A small CTC audio transcriber, trained from scratch.
Model: log mel input, arch wavenet, norm groupnorm, depths [9].
Training: adamw at rate 0.0038, 6100 steps.
Data: trained on read English sentences (LibriTTS-R), 15625 training examples, 149.9 epochs.
Rows from block 5 of a small CTC audio transcriber, named by matrix and row number. Rows with one number belong to one channel. Each number is 128 + 32 x the weight over its row's rms, rounded and kept within 0 to 255. All counts start at 0. Numbers have three digits each. After the name is the row's rms in percent of the matrix's.
After each channel's rows are labels from the 100 clips, of 14848, where the channel reaches its largest size: "responds to" is what is common among them. Only what is clearly more common there than usual is listed. The data: read English sentences (LibriTTS-R). In brackets: how many of the 100.
# filt: filter width-5 conv (model.blocks.5.filt.weight, 128x128x5, standardized in use, each kernel summed), inputs 0-127
# gate: gate width-5 conv (model.blocks.5.gate.weight, 128x128x5, standardized in use, each kernel summed), inputs 0-127
# out: residual pointwise conv (model.blocks.5.out.weight, 128x128x1, standardized in use, transposed), outputs 0-127

filt.122 108:111103124147123128178064152169125146131149145130129115102150132158155122135121146075131189140177121122112116126098108128096137078136082104094086136136136147171151150119162132067129118092103064140173192221103084178061149132127102141125185129045104128053087091138092196137125153159126098166134098152091064131108107155137128084177115128164168106136174122086166103116138119098120139176127
gate.122 104:146127135126160095118140123102086106100142117101117162087077129169114121063113146142092161128035133136115060125097109178106143155078142146090200085110149131109094053134099105159144159220168143132133091071145181093180093171146124105151098181121174103128174155137094157099112088135135129143124119142149102151141156116131162085150158120100130193138160152150136172097130166183151163088119
out.122 131:164117193087100167130077110150123125126116179162124119205096125172136180106124150146175158161172100126145133148159103126107138147093142050131104180087160151115129128145064130093167154121109105157156170146137113154094126132076116122116167120178037127090120113146115160175135153107139114086134109110130151159162108173080160139186156091106197077096167153066137193156122145169164135135132
responds to: the word "the" (87)

filt.19 102:161152121059082175077133156109102185140167068119154165154109140103142138080159142110153067182113097103117155151164126132147108111140100164171131146172126161166082049082096122130091094099152170145147098165087129114134180188124144066073172118124138121132110137123152128111064127137171087115083139155159181156197165119129145077056071165172111133119109134145129132104122113117115132113133
gate.19 098:099109106047200162063120130140142108153133165084113106133185108123124182158109096078116092161134089138164141146126094157122129147071139119105085047128180077102121136125172109103127125135125140159147057076105154139089120153117079114071116129153143164150159134164103087184105169167153146143130139114130134189096159179155141157106130109089155119106163109140115182139132136229105163140141
out.19 098:107102073121167153115158076124155092117079089098123193156126079142148116179130095101114122094130083158066108150137142129185106119098122122118120137117095142082107181113092121098178099050121163122132076142138136101084141173203143133216132097123125132132129107127109135137141134136154092093094167186186139192186106103100081105095131105112182095076145149106145150142152130069123159128180
responds to: the word "she" (50)

filt.117 103:038153114147139180149116141185144194166161176165171110094132116091120159118089139081137136146126124163105088094111094118102151150159151086094108127129075123130147151140102153156131104067113133094123078135125033136114138152109158123115069100147207149110134130144160139152136182158112070183088097100139105150108174139100082114139133179131118105055090111132163095066079143103120154107133
gate.117 093:159144148125175102172098132119075108129151151096125137109084171120068066086123158132106094123115173142154092176121152127115162176133128119119199119107160185174106107148113168110112135110131129144158091054141198102146067156164077160177142130133133137137104102081122171135080126127115172121175171136144072140098142192143152126169055068091143143140141204173101093108110102145105100132122
out.117 101:139178131110153140159202123152124153120179141103108157153139087141145203187085117116110183098165129127167111170182114111204149148119123109110110084126117099162069098144130090152096117094113117095103115092089105102111184150163164111108101107068084120161151147140177151129150143113134108123080142133087140132158130113134078137091147162128028069180093119113161099126092066119095081097094
responds to: the word "said" (28)

filt.37 102:119099111112152161118120102079150095081125168124089148110117144126166169117157160168116081088162165150128135094108127153143125098075099125149102190152059144068103095136051052149161153134177091135087195138135107116174099111103158204159178120149205115119206117145149142115125141143192192098116125128121140093122128098103123089155138175114125162118146099164113157112134167155115135081131
gate.37 097:148076176136150137076135171149162173141081124138149085074155131134104120110056148143136103126123108070102150134144126123164174134103101104127154089108142058041149137120088101174119083106120199129152090116130217101142145166133156131093144138049141129122107172100140123079135121143140070107118142116147161154112143147107219112167161131072151091156144154153092166132145127149092133166172
out.37 102:167135175155151134089154143204120148161138160117138102093090157154132143227096145130130131089123131125126095130150180129051127121071147117171164180106172134154072160168131160139117087137111123142124128123147147201099127141117141076043082090103145147140111151187142132128073158143094112090057138169159145142139131154113120098179085082065168152102144133138088148143086131135136144078143
responds to: the word "she" (26)

filt.60 089:141059116141164098112161150146166142145126162154113117129141120153121200114140123095159155177161114154174189126153106161108140083123110084131121061150195126105126123152128125076127104106094081135133134115058078103118138099142054096120112170125081151090105096127118131138152179145160119155124090151147167117123140169107102165094143139144196058103138047115171167203075114126100109102181
gate.60 094:162131161142163086098181083135160108105130089162174081086061162109123136068186119190165110147117098125167136161171124140072143128097065046117111100090117115151145109150094111111164102048117084152161168154118188105089212128118151123120136182126134132180112126160145131125113110095109115138144090098157108118156141134110185111188128128125130125127144129143124196088069102143122085115134
out.60 107:128140070183136093125123190108094152113151118120089094178159135130118140088052172090095115101081100129134147099070107169146125107116062158149135137132107090016177102158104129150169108151112177158105175128166174130141108148108099090152100110096144109163188131096088110091100045130148091167092144131139087118135148072167138151078148174182135109171149146135139127149130127139116149138121
responds to: the word "the" (79)

filt.50 096:156117161084135083138134172116118156111130148181140112085123142140109077133065212172056142121100184144143132072077124137151157159090136146151078111156154134116124105134091057126170137156114108155072099117156163112108127079154129095140118136147103120063171124166062155177164132152146166152142132057124107151095096084125101115147128136109150134110136169076096162140088194171132172128184
gate.50 100:118098197122165147136157137158163158080208194099181137114079115141132123105108112101091126095153053117130162175122131096100161107095116084084146079090128135113136114113099118187149095098142145104102141150162147148164117141066155133066151104138166149160167113181140118119148147119155058122148159090096129161100198107167113090150112128055182128113158097169119164127108143149064151091118
out.50 103:138171095102196160108097124088119204125111101148188114143181153088168137179070080083071130121118176122099076187107143171147162153072191118080094124157119156121179136155185144109090081155126128130150181117101061157090108154152109086084136104128128148095125120176129128144127128121137117168096129140160154114105166107120096108163122203095102143126101115119131116136084079094156168132152
responds to: the word "she" (25)