A small CTC audio transcriber, trained from scratch.
Model: 1.66M parameters, log mel input, arch wavenet, norm groupnorm, depths [9], widths [128].
Rows from block 4 of a small CTC audio transcriber, named by matrix and row number. Rows with one number belong to one channel. Each number is 128 + 24 x the weight over its row's rms, rounded and kept within 0 to 255. All counts start at 0. Numbers have three digits each.
After each channel's rows are labels from the 100 clips, of 14848, where the channel reaches its largest size: "top examples" is what is common among them; "loudest band" is the band of the loudest frequency at the time of the peak. Only what is clearly more common there than usual is listed. The data: read English sentences (LibriTTS-R). In brackets: how many of the 100, against the usual share in percent.
# filt: filter width-5 conv, dilation 16 (model.blocks.4.filt.weight, 128x128x5, standardized in use, each kernel summed), inputs 0-127
# gate: gate width-5 conv, dilation 16 (model.blocks.4.gate.weight, 128x128x5, standardized in use, each kernel summed), inputs 0-127
# out: residual pointwise conv (model.blocks.4.out.weight, 128x128x1, standardized in use, transposed), outputs 0-127

filt.14:116150150140158093103110117128089117103107106076085132143117166139124163126122134149134103109082103114151145116135144148138110149104153145111127081081094142169101132153092114142108194092141098115097141113147133139121163164142149136152187123130168128126166139144132079123140114087157119126133168161118166143100129140127138123128169142118110181119129125116126138127132153121131116130170
gate.14:158159149091179132124131115106158164154143150117167107142122089164143156128104135123129075127107096134142149119098116103143155149082101122136150130086140146107111138127097098136116131137119163151075207126169129122137098116109137169118163128115130144106153136084110112103125161112142132106175136144146155166145101117125163091133121120134128124100130113125107134124115121178119106090147
out.14:123170156126150136104149164127154147130136144116109149114098122132100148123175118126130097078090112120140135140104118147110156135071131114122169127133081154093118138149062114150102136131144117158088184150147106135148107107098170144122142074096102152125124116125131115169147114119120152135163139144135132153135100065152105133161128159102136097132104138163140145089145136150135143109124
top examples: voice: male (86 vs 47.8); the word "was" (34 vs 15.3)
loudest band: 4000 to 8000 Hz (34 vs 5.6)

filt.79:107129147131122132095126102090108104101093124138113166136129152146152089112142108139090096083118136186151139151166152115121123122149158093127127108093133117157081148097135132146155167110128126107125134121153114138144151142143128131164136088085147126110141120166146143116152137146146143142144132130126119109115116073116094155110153085122092136195157110143145175129128170139175129175104
gate.79:135129146139143140140130101160160126128128121109116134145109127145117141095117234156128152171146103138131129104104118151156158135088136118125165097092131131156105092131093132136097124151112099147121172112118164111129082139107101134151134093148144148084121125144101118081153153104150134119123144133111112115117089167150150117156124109104154075098138132174132180117129111130102118115123
out.79:130156148138141117098145128107112155160082145164126142167096120155116140141105121136100090110119108146137112119149115157105089134135080063139093169169116076133135109133085120125158158170165139173160113118116135129128091139115134124163134124136182111130101102162155096109142160179137150125138141095099118111126095151137144156094111163138132164156120135104135124114118131125116113112107
top examples: voice: female (79 vs 52.2)
loudest band: 250 to 500 Hz (59 vs 13.4)

filt.18:181141126140159106117125106109124124083146139103119097166110143124103121118137145106100106113144142118129092153132109152122140116122126159138115126038136170128094102105100187128109143104155112111156097124118101105149087093141148144116076148124126120141130116110111150096112110087140156126163174141135165144129104161096148113153139144150096125153152075154147165120138128121142113123107
gate.18:138121135092123141119105132084101166148150132111181128100088146131113146144098139132147090136086098146140111147098123163147147177102110100104135111142160125131061090157111124151133143130132156171112143121169142093146085113132110105134147153119151098161150141112099118081138162118131171163151126095117131123161139107131137084152170119141139113155110124172143160107116118157121115121134
out.18:129163099112139154106119143139138147114139123127138129134140107131074130130117077132106111080092153120139115126132148121175157170118136131124149129088126106137136130105167092141106124161171148164127108071087154146118134112072128148115111107187097158109138167141145114155148123125121117126173151177070166126113145127160098115117093136107108149101130106143084106114130116126135139120111
top examples: the word "not" (30 vs 9.1)
loudest band: 250 to 500 Hz (37 vs 13.4)

filt.115:123108092132118132133124113096104177144169150112174148109148115179130143124135103129119166122121141121165112114156114123113145060166094148109122128102109100111158139125102124136149103144170129112157154123100144098122118133091103145085139147143130135155106161092101114120113127129102098175087137097153151188142100126122142116139133151149136119120170123158099077120114086140102150109151
gate.115:151097125102122081115156126074125143109139108146151119164160132166155156113118125129144079145136127152113160153102109164112143137091090135102143121061163127124117095145127089175124140131114147135135145135129154120150126139117129120124167126105145063159124095142079134105108162096137122117122132135154146135128136138123153111148117133147115135140128068165110184121110154152102119074138
out.115:148106134149138149138128071098142132097117163119093114166124113105090136164133151111126144142135121114130118117151092142128135102183174120102185106138153098151134108154144166110120125117133097150141097119144079119150129137133154099125130105117088164145104134165151102105161165128114087071107137101153117123124117094105102140139155126115131127162130098122133068108112171122086128131109
top examples: voice: female (81 vs 52.2)
loudest band: 4000 to 8000 Hz (32 vs 5.6)

filt.26:087156123166095119145071161180094156124125134119138092128113128122144120114127150124124114112125114112119133108138127149142107157127113126163126094144103143161116146093134100105130159089113095156157117142124161132131105137141091102135139121090163098118162112189123090114144099151087122158059101096137119139116145124151115144097170138097117167129136173131121166089139133115099136130153
gate.26:174118150086146108096145136086150123166135122132139101130132106151106112114083174123112103131100124149180142135123127098091160130106080146138144128126132137119106138146095127162101140158108138151090145088160128086136121112108162172108169152167127148127180152110085143085103127101148118131115170161104152151160118141124116102139129139123120112141119104138092172096126141144153122096137
out.26:103097124135105137086120133107135112123157121150129153081116152134106105090109093090069142155100174129118110129101118131104106180138144116115129131172160115135090112140119132118123136122160162111159106105158115098106160151129119132141121151152148122107121157200116166083097137127095126117103143113126109142123142103093160136140161110193147163140150119121126152110135131116099117114084
top examples: voice: female (96 vs 52.2)
loudest band: 4000 to 8000 Hz (85 vs 5.6)

filt.52:165131093114120120105104131085152096121116100127153134119140143103150158096089094150121110111106184177169153134148119160107166133127112103182106125094125124133169127133110146096182145116100111087131153137148121116143179169130146122125152167138117097144143100144138110127140146128120078138107136103133138139103112118080124125166099163104105160151139110147141146109151134133133170097128
gate.52:174122125126150107130132126154150148122162132114175124136113116156139147054126137094066125152136110103130144131096112104123131105110096092097128128107158156094117110110133142137114149152130138139121128119138160056140105128156122149119118139108136131146103137128115144134080107102114091153156135147145142161112160152118195114159107160146138121157143099136131127055112140135081105106129
out.52:123116127131142150164144141135113125076108155102138163102134167097100148119132114147146108145155153126106125106181154154106132121114125111175078147115128114179130152124110144113138114111149142086167143112151124144132137072117098149110148132155117105125142128087127153137125156117158160096105143191087115089151076161126090137129079095098145141096130097125104139163121133113130140131124
top examples: voice: female (82 vs 52.2)
loudest band: 250 to 500 Hz (35 vs 13.4)